Weights of a small GAN.
Model: 32-pixel images, generator norm batchnorm, generator activation silu, generator widths [48, 96, 144, 192], discriminator norm groupnorm, discriminator activation relu.
Training: soap at rate 0.00077, 6300 steps.
Data: trained on photos of plants and fungi (iNaturalist), 35.7 epochs.
Rows from block 3 of the generator, named by matrix and row number. Each number is 500 + 25 x the weight over its row's rms, rounded and kept within 0 to 999. All counts start at 0. Numbers have three digits each.
# conv: 3x3 conv (generator.decb.0.1.conv.weight, 144x144x3x3), inputs 90-104, a 3x3 kernel for each
conv.9:470536486551503495491462449456520484469472496501463494516502455491515521483521483476483502465474532479499475504491517488512500531514498497490451550508489527500513469507469480473460450450502508472498524500482484504493494502495514512511495485540510513504487492481496473475513512508508547508514497553539476466493464497477461453469505498486483474462466478491460518511509448447502495459499488505515512506499513
conv.10:455542479545513474508494495521507484462489531503500520523490511517469492482475514495556525534475531500449523485508522548500513521439506510518526490523485554527515504488492504540504504511481483491501501517511535515500510493473533502481484470468479475491476483511491483505501470487507526495528493506512498478520466478497506500526500473515467492522516483543491493495448491439464465466474537503480472533490491
conv.11:467531503498504506503499486546484511497491483488500545479517541478525594439492473550529455466414543428511541488529511519508506506526529511497532501507535507454514482485482510469471541514498468506498514515477514500515504503487533472470512488535470460492472498464547518522481452532487513474507534508498549495518542499515521497462502554507544510493496495532502480536513493512516476527530487508496444506447497
conv.12:482504477473535480507516486533485473539535492447557557515501488528486495484473511470474475495516541530488488494482514533506485511512505562489490525499509521497491533523461527517487519482494517509516489505517470541471501483503493496511529478474468490480531507495528535489509479501460521481475522475454484484502497485475453473482475497512499501482463456495524509505487501527483526499499481499461508493508497
conv.13:518461461512509502477511465486514515533518507476510502526516494507520506507475479477468497561525519472502514534503491518543526501573520499536506507480512502512571480551496520489502503504464537475454452495507474498525550505493515504507488507517515497518524525504534535477506505479508534541492481536499468459501494531485538493495492515518520469501486488494538472507516516481475515515495526461481432480505534
conv.14:507562517517507455491509478543491489507506499486503531498499453490557453473498475523472519451479488492534560488514495528494486512507491509493507514510519525489496528476501482478548531462523495530515495467501500524540472511492506488490483502471472471531523498481451528492456486478484481502477449523487571492515513545520511487518548480528480488493502478512512477581511550496490497526424544536525528501534497
conv.15:472558504507545490511494491516514483517477487532467515495494559502533519455477477459497493507486506486468488497498516460459470507495481472482499546462507524442507490466517526495475504550486512492451508510471459486503503459480510484481483522487479505483513521514539510503516525474512532510479490520468450485536454458481486483508470519508482488513499455479514474540496495482484506524549504470487499484474524
conv.16:460489455512489519500514535516476496484480517504491498490509522520464516530518534495486503461497483502517482467524529504498492520540519520515497491485503505507475505533536502501516500480494537515495498475507524514533523515469528506505498493480504445481472504476486465492497474518473510511493492496476524501527489458480493530536505491454524516475468502465497503494536537460527535477476496519497488532471566
conv.17:519482522511539517521521478501501470505506471488483484496525507483567472500512504499483496491508477492527513485474495492538503501504495505462502488507497505482465494464528467472468504464491482496464483462501486489463486500503489490525488477464534510553510521528502551520510472500500521493491478554497494522478479481490491489527519506469511487456497486493521523489486510554514519529551473508513487484545535
conv.18:461529544509513497466522509496466493460498473473486506503510478496562470522482501523480493522491495496517452500512507495475523506501520503477494509519497485478505442453488502471505504471459514528473432463472454511513459514503502476513493487499500506498541533523532540514508520518504478550489528536489498492456489509525468519508553445511523517527483503525489528508471501503465506473483505481485477495493483
conv.19:521479511476532576490528480489495487453486498469491504498448502497467560469472464515521476488517500489454509482486474516493511493551531511486530515473528543529519454484466478489465468499491508485475510515463516450503519508504501507519498515474532474516478504525494476530470482502493497530506490496492468468487535461476527477482496549523490476527463500500492492480503494540498478503499474489480495488470484
conv.20:518506469484528474544517511536522489514516512499528535503562470521566505477500541482504479516437507479478516526489520486524473514494486471511506473470500496465530486541507460482458519520455507485472470523477484497474486480468511502536470480501449463467507505466521496497518497455517483505521556488479483515459480454508504476473497499474479569514472510458467494479464472441489525506520539476483515498524521
conv.21:448492536466527449529490438519484497537510464533517504500534468471510502527477485547482497507486522447509506507480453486528502517455500497509479500495493509502511496494499515498475535537507486481455497527522502517460538502528574490462512501485470497503484506451486482510483508472501523528513533479505518484512481451527494491498500456516457503512503452480479459455474478480509512505494472469512534527469531
conv.22:446486494491517456502470472540478463486472501533475483509527520605572517501550549489511530479511515520521526494480523511505477518501523511518506544534456497517496488503491499537491489474473495532532483494460468499516465473505499490525519495488489495485519495508508507475517504432485526492512538537494550519467512498506487521501470493507509463454468489489470471513504454514493484492469480487484505489493448
conv.23:483478485484511476484461481465469487464473498487476491495484521510525499515522511542470490493531480465517513528502499446509501470492522519497501531447515477517476498519468542536495505510478484489512535506526538550520497492491521531513561498511508501506475515506511522500505523518517481485493513521541543510496517553529518505464509511524565494519555523492548544461485485516516501480467499490530490496488464
conv.24:501480493514487477464485496489539528516484508569485458505508490532510552494494496511515557527511519450509510537501505473487522495493493516496493517519520495523511497489467493539482503516467502500498535464471545521569492507495473500484488517490500525485449489511458486522539545521465520504451494491490501535514513456526512482478480519477478522515504494468492495557517514500514462475443536507532508501484511
conv.25:500505525484497537519506511480492494503509481493489518468473477544490423494491495507483495465501475528487489490479456487505501482513507507467512483468466468521453486499470564496503471497482477471458471488488486518497496510519497525495508497503487518497555495564492523489491482510493507496489542507466514472511475495520547514482518480475500509526497473539560522511509522479509495500453484512493510475541497
conv.26:513483528528494522484556504472532522524490478470467451475496500512512495492472490499489490545478524527522492464527569495508530537462470485523491534537498554563487491476490517533486534469484517478513505480528522482497529490503489514479511504481512503493465486475473531473473482510519511497527484519511548434496509518494492459482530524492525514479525497462495476450485469515519490501474501447465539507517532
conv.27:507476487541496466503521490513524477489523471492511499532544488501471468483485481518473459499502535500524467518533516564468487502508515487506500541490519504517504533519486476495495505520454550467524491500471492484530488486473554481509484436515512480496508469452472507512499494516484486510471465521488514496494487485516507529463490521498524472502455504485501509502504471511507484467486475502488533521499518
conv.28:461535502458512517495468511503521532566502500499503473491515517533502497516499510526479502473502514495556486481500485528525489494465459519548517532508527509454487454495510490486495474496498513485466530550516501506490489496541468510526528474451495459472522476492472504480471516507462483514535534531507506510542497493497496509506499533509507491505519494500499489533544536478430498489516476510545507504462499
conv.29:467482556465469505502519478500543505455521531492500518466490501512482488542522477535496505466490487522538499500513484500494504492480492456468523471496455489461492485496531513477540494480524496532523447484490477511529535526529520487508521519479494481536497504506497486539477483505486461525517494485470499471477505526495511496508501489491470492493514486518529539568501528541533551491514482516480491544561475
conv.30:563498486506507479501528480501475517491470484474434487545498527499488516467508498555482491535518502479585534511453497496496454575503474481485508465511513486478517516535520483525447547528515455457444529461476518532490488472552495497511568548566467486506533485500488503457512529509497474507478463507501517528462499497461486507491482513485539524500490509450518492516510510501478488500504555514513490491493479
conv.31:488463500522516483486478506524512478496480531494467510533521491506521509520457506489463488518463506495495460454509515505472496488500481518497504496505513512498522481479450472495495472465478532519528453539525507483479481499461505540471458526491519522508517498517483474540531511495562511518480471549538512552548520515466482504541490515495516449471508497529529533507469499513544521479492503516515513550496473
conv.32:520451510455482462524536479494478490526480496478499525535486491559496492502525510555507501508544455542478543465479478521491515520510459489478477527507461494497497504506502477494500500533496502544474494486472488499526499452525509497487497496503530508491501510484487521487487489482504517486540511512498494502508504522478488459514530478547531515496524514463453483520510496524516489523478470529469439508492455
conv.33:477490478480492486515483513464504499525503491488530484500487471485533497462514480481509499473552440523516483504514490521504522499513510506513492533529488487479501492506480485461474516480529497514488502494510487478419482505489535534495527514480500537475518497550477509483481509484533517518520494497490495514512520484506457528499538507468528497485515487514526505518514510484497526440526543502488507463542547
conv.34:481522557537527475486484484485530514499513522508505490484495496489496482497518495456552454514500482537487523520481516500530502497502502499523532462522518497532453532489513515517493506495528547437524508536545502492496514550479456497490516464497474506502502485507518452495513514494459504495511515488514479495480482468505529515496560486558507462512441509578516469491519507459509449439506486467478522535429484
conv.35:500518558455516510498558487488497495519503496490481494523479516498493514499524516520500473458487484475512472515493524531530525520487506480469510520545528545490510522503485460510496548460528515475480520484516510477505529532491521508487516499491534454540496482519481475522473511490488465468512477501523497467534514491513466525508570468514522519495507485428469451447500473471472490482493539485499492501504482
conv.36:463524516480504463500500493510465533513507496504520539516451553515503473503517520479543524522473497498492492478558495490515513475513477531518505529483485478525504517505476515574491493491488523497475479485495500557483516526520505511509459515533515478473482459531493506466466508510496512480461504545477481482545481469500497512496477462432486485471490506466515494438426461476513526458480494524525489480478459
conv.37:541512460473448544468525488451505509466514486511505489520484493506482484509493458462551480495539498552474494500468439491479481473505504521482469524482487492490521536515523503510498503506507496512452507509507508515501498468526477494497515501503529507513497531510533511500516518514526511490510497501471481498470479512480526504490469501497509460471487501516567533496563531550536609491484465516444496479568537
conv.38:522464465494500496522460527496484519454477484486495470532513536461595568499527490523464527517504497483511502462505459540488527507510514501478497475557481501491471507487494518503527461514515506501458481483478491452488527495472522489526457523535526531471550504496527519491475505505522599476524504526481529501540508563535511551478512524498506511546495496526481526512521513507455487473518507521472491498506549
conv.39:508537473530468496516499562464478475519489444497507496548478510485514504512481475503519489538534503484535529492532495491460496500461508488493469498448486496456472508504466481505517519516547488531523511530497500473473463497458557495477467510496499499457512448502490514526455534506520498488485483471513482487481487519501496511472469522470503477469504499501496451430513475467506481493450524521534530481521460
conv.40:514484532502516568535509546490511528464510486445493479491503523471515496546487483462468522485504474516507480499492483519557501517505452514475498443492468514459467497478513485513493485544485505501459506535495446508471513510498478514498511486477519481463508491477489498484444562512510540491491538497542473477481484482525487508488491481533463474517506507499542479468461526481496466522505518511506511521506499
conv.41:496457479512487463491489503513482477471511538493486512511533515470576516526526491515494469495487499512587512499453502467481496463546491548517525510534498499502497535508525486490473507510500468467467495504492478462499496496488483466497487521450553514523522493524494554488504512482486534533482495528505500479523503500550454487461514529452491496491508473460498495510528478509512494475487534512521491443479538
conv.42:541476501480490531517514480498499561509541513485535459502518479449526509503531534519501505529556521505463524461488505497497475466503515455458530481504475470509513465444505464475521473505497532533513482545505510495521499474498535473476495488512539485459494498491490494508501470498486480531521501499498449522504474507499496490490521496472440491483514547500505511497560518545572544473532472477490497534489512
conv.43:513492469510529488504515492489494484533495471522479509502524523490505490488461462505487502521503502494500499484493475518523500475503528500489496530522527508502491463540498468511533411504507497526467536512483508462496529487521459476553522487568456481505495510481490544499470490510504492482477471519464465492498471492505482509468480517517488487501494476484522502486525556492488491446503475516463523500480494
conv.44:498477527514487529476513546505489494491474491486488534508529507494480510510508486524531486483508521492495528469502527510456487522537500490469465565477473485505480482523506486514513503474501501476493490468484473476495475548493482493483481460513482493484499529495531508490499524514486468505531508505513511507517500519466475483539482491469456494524487497502456502525491459527557546497474535540472497468510436
conv.45:540486495529531491480495488474497437497499481536537521483522515484490541487484508527534471532482475457527514504477526479508507520532495521472529482501480469499480521487457488508526497497479505529539503504490555501502482506488501487483507460475500505480472511469525514504516517526480516530476505480486511519513506506457478518533535525469487544483554493473487488467507514474519491486481523543547488482499517
conv.46:469524502542502521534498495483516481516477486471523495498506481460513508509462486520456460516485499501527518508494524475455498580505535487480478466518479496503468515503478487522527450504493499482474511480502490494477550528532496450498500498476505477506536497486515538531454475508492516520510511519508479499521461498473535486483483521515472482493503494482545516479523471518494470453517546516461472526467540
conv.47:522473466555508507528472553495496493532477491519510446508504495533517470508474491498490508477518485545516499506460459485484539506540457485490496495480460481506486521491482514523491470540535496471505537470510479532484548533498481531496520468537507523483480472481489495466472529496509478498499532511572537500473524510508502466516488515489521474514539537496539510506522495533497518494519418475459515478522499
conv.48:470484527507513491482514490530490504502539485517490478465523497502459494502497493512529536470506466470501488510498515538535538490502466484499507516523470512459447486511486466456540537483533510465483519505501454469495506527495456488487521504506534510541539497469502469528464494500473501500525501479461506501518472491461487478474504499466498467478468488525539486516507510503546517487491508496518483465510533
conv.49:512497543513471518517530517500531492457496519491483503453472519486527490489539517532477526515471482484517533532479558533523539511486460481548499506511489478471493553474476482504472528524455514489517538495527506503517503476516454470486543502465475491462484471490493497493493519531473509500483472487475538483468530525490485460496481489514510502501467469500515491448468494539517508470526487522485545492464547
conv.50:505512452501463502474466476504485470459465495517516462525528500467453492515526483488558508525503522480493548475487515533541477470524499557496491519478515532540513535487526471536485497505542464478477485474470486502458477494465494486500483483527514460483481485469498464492505472493513513510480487481507510529464487486450530509511504504495503498469501491479503490513502552526550503498532499470509464482465490
conv.51:519498490536486486482463486481471532464509455488504497522509535430540541505501537484514480499469485478512472512496531470495468467488530501535528494475537513483556509493510501479510505533523489503518483504493544505507480527510496499494496477520501465504502485493494506521489498490465474542465478505461518481508449545498513499503495452523492511526530511499469481480511498505474512468482541486505485495512503
conv.52:467525521525500509520486493522480509491502500465543479477489527508470517538494480476462524427532491493542517490469491530487508517511516461470526475466471456472468481463419513496494504472508459505531503526433479531472499481499459517463533507496531498471504478479549515534489483518517525515489522477535524477520528459488444483527479489486502462460462490486476456524509488485457473494580474499487499498487501
conv.53:480495566444489488502494499524539435487503507466460508471553500507498515492483507538473512481506514523501570496516508481489526528483552450505475479500498531520500472512517513472496515539484498522513514454510508512517507482514476504497514476482471516521498535466518515474513541510536514493494481490507532487511540481531485489478531486521514476482489548497532508474524467513482488482462478482516489502514495
conv.54:477509489531469490501509476508489536481488542538480528499517518500450488527479482477523519515498491502494501480446459492479512490473516498479491532505530518502531504500516526503477504517502534517468472471517495522524517499499486512497507541513522502474462494480464500489513525506505470520503497515509495471472479514530539494499492450530428467497504510446512449458478462439454462542519522479482469519475502
conv.55:481444453488475498521489450504499484518504495497517483488522472445519458478493535494518505561473474513470452510523470488475508560492489467487465473488522511498494516510499503485489507510462519474465472497482510517494479489487480498535517494513496503472456489476499496510517477522519509473497496488524482529482490496467544524487506489534461478490473463467512525464566509471523499501527486562496507487517440
conv.56:482503513532520444492497544535513466453520504516501491520503493501484460496519465457484523475522535524529509479467524525503478497492518538490472507524504495477491510483526517487487516439484474483474509464527467494438484515496496491485487478514510491488489504514537437479484488486492444503532548476491500446508491473515478504466486505463485490510495481495518448528462503469459484514515469500497488484533568
conv.57:531480535524455471472493513499500490506512479499507442502445508514545460481551468494533508508504522492537520522459507508485513465500500502512492525536497507511500585510526516512478517469530484527504494462500448474441497543461513504467470537485518524478523503568589538543468483489493504520508492532535472465464531477494461501548473496529564502479488496521522535553544516526534461507522439478488532490494489
conv.58:513494535520505534529511458505537485489504427463492497501475443502494497521508537484463534524496513520498529480500495486510543469509481486440506517510531483523538504479501483520514482557460496492501494456466526474464461501523482461465476527479507496492536478488505554482507465496500539459478498524510519489540508486460488474511531488579518505498472487494504515526526471535491474524492500524470464508500455
conv.59:487514537506506516532454492530520548475473501476497505530458525532493517427464495476494471461499500457484483531517513477476509512538483457469534476521510459528505470512484479507503471498478509479485495485462476455500521493501458511497491497515518494512569545524529527485543509504481530483493518522471478484467474474470517462499513463523494494540506497486503462491502488489542532565511480479471518466490478
conv.60:497499482485477504479505499487528506493518497509482512534504524501518552520480522537544481490500540495526527493500518471487530494491478512462505520535476519506528531454511479539506491492490505569495550478495479475485517492496501476490505474499512496490469569497498484518471474480475541544507509480539543500555549490501492546499498483508507526490489491479470480508488524510508490470497498509569468501494525
conv.61:523477495457532514471519481501506499486480495485513451506524443476494475457575463498513507497523497494492478531483478489535523503546501499500462518476481501536493481500509470530489464484506482506470471462533485497503471456510479473532486460528482527491518456509510497460509488507488529506502530534507530515488481483433540505467501481486500493499475452488541545475505472508461510491508471504508495467517453
conv.62:503514506534495478469486507506505476509501503513457511498478505476486482506479478528461475496458507469462516479477487498453494477492511474518466524492506517471551501492498475518479528489468494491477474483518545512487472499509539494497509532490530546485511471499451490482460530509512536516489551506475507474514512522446506500515495422517523509508488534466485494500488534507482496496506532523542511507477495
conv.63:516521478551463507441479466447481464483472485449482460512491500467481525537529482464516509489542507506517498530530508536472493478499518460488513457496515486503503501534479467466538482538525484496456554525477485489497524496522535477503522495505496476519513492502496465484485480454460444466459469488503548500487514479544505529469552488478488518485500499483455477473505483475499481511512509500520506499495509
conv.64:490461473500521519500466478492474473501512466483482491487529517501518527503510476505471493491476511488516480477483508479491488482490519506530477510513563489534515491509514490495501485497535515486456504481549512538528465460468503498509490448461470510476458496530539518505493483500473513492506486510482548530470490484527489524504543524528519447494532449476513501549515497546506484485493493531449523422505517
conv.65:500486536475462537545506498499481493506489494497489521482477482512473467508494494519533474474505539490488492499513477488526551481515472506523532531474512493496480504501532493490510511507550486535494489478554489476489530500496502477506516475486490522507492473493507491478461480489490514480468508491555566475506464491467520485510503513521569483473503472485534490521517476511512506488496489477507458468552520
conv.66:490480497550519476510474472493516509533494499517476536515466502478537488472512464466485523534518490529498483456483494497437468542533510510511514551541544503521530505482416482542482517496511509459523524523479519519564514507480513536510463523524477479479511508473497525470504483481502506493547511509497516496551518507567516535551530514516498488517511507482502491514511481486483522488513498512440467496510506
conv.67:465467518519519505495492515515483456452505511468464484508508498510518503511509480485523496443521448481450466500512537509526498514554561510519484507514479481505492510534470438503519538439482492495483516484505496499478508547495499543498484526511523498488480501481473498521494524506506502514513466497553474507470522501496500502505522522473486486549481508527502547495503511460453494491451503494474493471486500
conv.68:471501523492516512564506477469507434543500484510465470498510543457505460489498496537518510465508477479485501491493499501476514521495494523514529486508505573541511470480479514514517439503494502449537495507527507487486460505512495490534506467543508486517517554502511522489504492515523472529492544517561517519512547504521544542492528521539543497519470488516481497512504477530523522474522483497484471520475521
conv.69:472520468473486457470484512512470503469488550478476493491551505527486509490492511472464492492474476504534490464477481493494460513488479553522482538522493526533529517541509468494522496521483506517483486483471536548550481504471518526576535497484502511511500498460477521467501543518492458500462488486514505541477502516505449483553516503487489552508495462499523487514520463508479487458489535508496520519511467
conv.70:492523498530535472505459514474489501469502498450534487497510534462527540480471504492524498516504524506473482466522457450486469563525497491464482496501502492523521494500486512486466478476497529533524465539509500509485507503510515504493522490512497502498526511480495467447506526497568566492497510526491492494481477495528492496506500508483502492535513497506512525521453474484476493473548516491468491487544524
conv.71:437444449482513468530496510506540453520538507495510504507501515473536485479489484493492498444517495534494491496484527480485462471485484523485525528490512527521504549547509482507486545509510549471462473459499518503483508522488509509513538538510551506523499515495535521467530515457529451504500517471545530526487488514440519480493501467505514513520512516458508475502472509515521518503460524490523505502481484
conv.72:505463507500564475521509483519503459472478452486466480511486472504501476521487495487502513512546518494484465486498472494511508494501469519443494541457502514531507491493507504516492458468497482533505493480478497524529500531500539513491493490492484533509474434490508519505454480476493452494508444477512520431460493510478489498520462543510544475503475506424516506494491535481485495545463490534499493521526472
conv.73:471444512478517502495537462481517481522511498512493498511491493537492546539538499446492507510503480475511506520505544508508469528483531500495470471473489468531501475479481484498448525522494499499513474532491506507477536510477542471458519547470497476511543481504543511482503486492469476519513507510500510502520498524440523494473480433465464530469507488471473488472465486477528527506516515488558477468512505
conv.74:473505488513528488459556481476502453500551481482522489526448497482524501483534533481532473501506500448499497496473505479482480470512469497503511505489520489497496501481502533518559516500561467501505492525445454489466509514506505516514537511490534510517506521532493498483570538478523481466497506480460455458462472491477517495504543500504528543553458547497481520494553479474524492485522519515501501514511519
conv.75:466511479501545452507507468430476510499473496543472451475498482480517514491477512535485485492478499501520492470470512517528481479507516529497499514515515475496488487506502483502490450575479519481503503528529514536517471544536532536521458483493484498466476505526505487453471470517468490526502501519491491527493502500492480518512560491482498512480506483491478521512555532517537515506482511465540507544505484
conv.76:483491438498491507503471473549475493477487486452516492495495485537529493504471528529499568522519549491506524551501473570542543479538503487482518508521500548515503468477506475483485513488458502552504512497539501442505545492549477485506499485500505516492528518536521485472491478473523516442553515552501490488525507473537491500507519498475464490537475509504453439545496550508490498489519505514450516496495514
conv.77:471502553512519491511509502455460477429466474461486465488560498508507514477462533485535471478473463494449497449496504500470495524492478479512494495474527479483518501467534496473477455491487497499471433499535495508461497525513473490492504498474513449527477479492525504524526496490462485505476540542523490482505474484546531488501506531528488516504513502447487466525481483490502477520495470481520500475501482
conv.78:491497472477462521487497504472498525510495472473484457471469493546470455467502530470512478451477489511517461520514500509485529504508476513535516519520504534534493474528475475501511456537467505528480487497483526506505498496505478526479501484530527533524511517502507478479475477528523484507482500473508474496499514491473500484486487513502521516482506511539563542528530537524491470435521536536470493457474478
conv.79:543479493506465480477483488438456517472509527507501465529506487481523475468535490493528493469467517438491483487487512524495490494536518493487455484505478521521501505543498512504492501516527513493521523524479494500510531497511515496485476482537479465471504508455473502461467482472494493497497499537533533492508496507477532496498490478479540476489486507472462453501496448526520449508526488502486489498519473
conv.80:449498460487493484466451503506493538506552538488520469515516455478563500483527475455500456492493469502525456490473498479483539516509496512494480480503475497477501477468456503496504513469512545510537519487473506506490495490511509490514512512519477448480505453499481493511513506488538514440523469473477497510505515492518481515517554558501495489542510525479461541476491524476477502477507512503497558490504619
conv.81:509510501501505513507523511573493483447473517468493521479567512518522512490469509481483534520512518495505459504528521489518497533494536474511469484459472497524498502535494456502510525482465522504519480510502508500492485547484517493479490505467499467511503537510517513522522489466524446495469546491496480482479506481484505512496484510546501480490485480530551552518496512509468481519462525530537454503459504
conv.82:480509448484493490456480456473502499529509488520467497490448532475518537506507475471505519498466509514476486492504498497499496505575505488527503487497478484479497486456491506501517490543483454481451458496525501553501499496490517499437517551548467472550474479492454554513530510521501517518485488555478483457515455507500462496491518479479516489501465530499546502515564509482479496495465521510478535499537507
conv.83:525495449486520472520482542508506451519453470515518439498508488492548511455507523541467528458523508477498479554491475527523520471507537496490521489527509470507468500494484536509483543547493509475525477463452523557472513474494533507507506508546471541514506501488499528540500502488499529473479476503523467484425485498465449469481548498501567506521438500508520521495525496491530493510554471527513500480516548
conv.84:521490506505536480526504491472507502517520526482481455483539525430493494463451483502488483468526470508512450491475508513484514490487524501485496513498489497481524497500472522536501533535470498489504485484512555530532521504477509526534518503493506481481462506477493510506528523484536481543521468498468534529499511507508470508531515527487478491521485518499528480462476496463500489472484516500554510514494535
conv.85:508474531480455447508518482479465491469527461440526519460524470529504474506510506512498476509493489493533484479511537512489490516506505501536461471501521477472519488473501466445483556477497530456497514484489455474507447468460520464482519462502555527522502546476510494541513487475531463501537506482533523507465530447479530473500489502588500508488530467486510505518519494489552531511495536497506516527474505
conv.86:543496516516538498487470503449488481487483452511511491523492482510544501486468492501524504498512542496475494475460491504527511497522500530515507499507489522489491470458493501490494509477474518448481511485486492500501512516525506463488510526484492543511506499486483510520459463501466518499492530499514568512508505493486495504485562526494469510454504493456477469512518488515513460479474515477481478514474526
conv.87:533573480541502485514468535490514465519507484442519488522474489455505463456508470465522495492441499512508518491441492504492510504454526477517493462508481475519528527485505482496486512523476505496521482534544486464516493478497516475499501488509508491531500513467514496474464468501478475460520505461480523505443485456481518524494488499495479546505481476463464522507505499517481492487504504488488511500507535
conv.88:452556496505521493439435452537533503520492492542512498507527525479589543478537509465461487497489520510507501514494460477468428500517516540488431473492478539482483478451521473495553526485495514515482535553519490502490514488513515515489487494482472520476466497518506570524471552551538542492468512530502495520509486488485492514481504508475525502495488499513518539518513481512524465519503504487546477502469460
conv.89:501505501483526461511471462525474523490507542464507525571481502487540504492511542511477483480496483503474455506504534526470495505496517485469507461468492493450482473506498426487451543496478494549494501503491490493470502523530498459505461517499526501548503572503488471497479504479495534498501532519542490506493518487502509505528536487510499526463480527535479458525473508503510516496479512526540533522490494
conv.90:489535490519492491467522480500510471495514497498538506515513510517539490445495484509501500479568481491529512516466525502514556517490553493495484505477488483527450536475489523467519496484456479537494518502524496491511516504513468481526471495507458484478440527456501444487449503509497530514503549477524512458448504488538489504521530504463528495515482471482493474453462464471463469492519519488526520508497535
conv.91:525476492518545486518465460553495512527529477514474477511498476495469514511489515501508505484522504487492516517509550489499499496491499489476498516513487526471489468491510511494525539495496505505505505475502519489535434505504451481536466494513505494539473501453493506489536533514517486504487504516482521491520515486484524498515522524500503520531521478469513471532481492526496470471460557507511506543519480
conv.92:541496468509487502439484471520533479474479511531482499493513471527451480469504553500517519534503496485528469541492481486510506524486532524532436488513474525485474500473475502490492515490509499524502515504443478509470546504480508512511504494488464460485459491483465456485509486537467525498481505469484504495558489505532548529510458509484469510470497472542521512425488467477516453526508498491475468509508516
conv.93:545464472493505473491480511512533487495509502465485470509500487519496440520496485467511534524523541514485454485492478501530524571506505509503473494478492478441458494549489502474472488501479472497539529487526480514514494460489463487519491507509528529502502469489463485513457511500500510486496489520540475508505453488504510516518511460533505513543509503523504531521479481503493502537493494449488524532513490
conv.94:478493462442466501518522503507560485527503504506510511491544486485523483501471496480534509512498489506533504497478501495479480517505523498493500498510505520506515494483530500465512543528444533461484563531483511500524495481502533506498542505481512461513492516469489537534512546481513521535498445495531486515484520506507512499425537521502507491494485493486482508478532511505538507544499477476535550473485519
conv.95:512562551458509539530531504537550484493523513492475483489479519494501549487446516519536479513495475462502494488516467458556491484490473513490487537549522530518521486512509537519527537518485516503504482492462472496510504468529470469497515476496508510489518495515530542539513527499471453502456512518505524535519511509523475530472546522489501511542510488523515523478516486498565474500508501494513453507523488
conv.96:483516504490536477525494512488491519516481512486505483511496515532508459472528473526501524481539509494492510483495534554480472514498518462531520538532535559531507490497495494482519495476518488501505559536529516522517481487507530502441504482518500536487525510500529490463533511502474486479489528522519506492553546514499529485479495463487544467457487493537485514515535495500520502485499502457516560488469473
conv.97:491543501543489488492473518485512501526519497540454479491515467517470507494489455474471479494485508485518510507552500547518483477473548450479470516499490494516506485484504487475463547542498476476469494497486511518548477457472509496481513502549497502529538493493529492487521500478490490476495512467459518504474490503513464434499492515484525527474519470491484472483501455453499495487465534493578507474525542
conv.98:523482477492523456530505530497509529480526523504499514510524483471574513498505494486485490488502521487552499494453477475452516483453495484511500483518509452458516477499492497501474516483488475476495489417490508461500468492485526519529505538497493519442545493516497469497497534523529520501478462488509578494473490476509481479476504474490491486477475532497513501509489506530500507458497482566478520506518527
conv.99:515532519500483521483465529527499500522511545512509504484481509519455475531534491485513505461508533507506483480501492516522470513446448505496499490501531497489517511514505526516484472496501500495517535543531506500504507475475490454487509503469501464509493518517481492484507481481455515514489480493496503493494468495497507506462534487515471480518493514497515546513515493502513534568503473481493534490469541
conv.100:452506514519480508497509491472517461475483488527479497453492521481445527493501448515511560494482487472506514481530481498462511546508518517527522513490534478500515509466499503535510473496496509516528500470503512506479533521478501501498520525485490477500490516488528534485487479493496503491470524470480484504506486458485498486485465489502485456516512471496499524472489508505442499520535541498495454470483509
conv.101:500483472448459441511498502520488519557477507495507497489496529497510497515516477499480550542489497556499488463483463516496484472466538516538511505482522479478493486507477479493501486476520536506480493520517476504502511507534481488528555503510507510486507533516514510542471470459487488502503504519508505450500520517494468516512474505541479489502520484501521518512565570496472531439518499507498503503502476
conv.102:491457506504520515492458545474478524512534518492489517519484480503552454489544479448519498482519515508574478470522485484519506479539535484493498500506459471465485474494490502509494480474479531507489487510503503531479504477489498458462498503521499494473462513486474459478470474468494489514513534535505502476444477507474492465473457477461470468487468508491494477503519475490475458505489533503445479507497480
conv.103:503509487496494482525438469513493462508505475464502507533534533527535514455470484481501506455522492506489475497471491504500501511504556511503478512495502526480493494510478494493527554511496487488478493494506542520524466498514504459502495471462476472506531515537485475483484467503517569493521526499537536500488528501528501468462495510511514503502467519495492500474498453470484481528487501543467550551469529
conv.104:518496491492501488463501494543486417486458497475480499504526501523442515461485499498519490519492527502475529484472493487465452502542484467480481497473478455480503512544488475570511499500505524500512510473472509505496484501463444489549498488466537506524496490481490453475501543501479481501491482456519536496510516489476522488470522493513462502515480495475480488485485486485488497508471518485491512512531510
conv.105:519470482524489498506521486477482521458432485509474475492495536550528498496500537447472476522505516535516485527474534480476479493491478485500500501447515506505503488540496492508512505527498500489527528505451467486527472446472497534565498481484508467498516530522489503505500494494477469511466473478558486526488504513520508525498535496506488501494483472484502516501500509487535492505506478547491487497498471
conv.106:453506520513500458489484506497479492443488557505485478533519516481499538487463515535499513479490510494489522468433458492482506503495513499476533509513496477502493515482495480478485504498501476491492501486477482493494510498463492494514501497479492536493526546513512484507463506499515521523507488499521504501506476485496501460531495503494535495504469467502493514494499528479535519554556477479492462526478471
conv.107:499489480561486526474500537526451487448488498484508497499550472529599483483490516486465496513518477508540460508463477490547504504517547501491503536588493501512495484488523479533509513509500551521493515487486474514457477518514487516488480482496470471450457537489522506490498472466521482498492523499502568472510535519507507513507534509508464516511476506507501484504509460507511469524522504499504461504465498
conv.108:552554511500502525486497488487469501494458481453435518518507534499528545521466470457492532488482521469533499480479492488492553545540487500516506473563490440483517495511468488501468485543499482465486521509499468496493529496492544509468479493502492496489518533519561553516508496477480543513497505511527469510479493542525500456472488488538455533520520470477535523533536512489546532491501504455489495484488534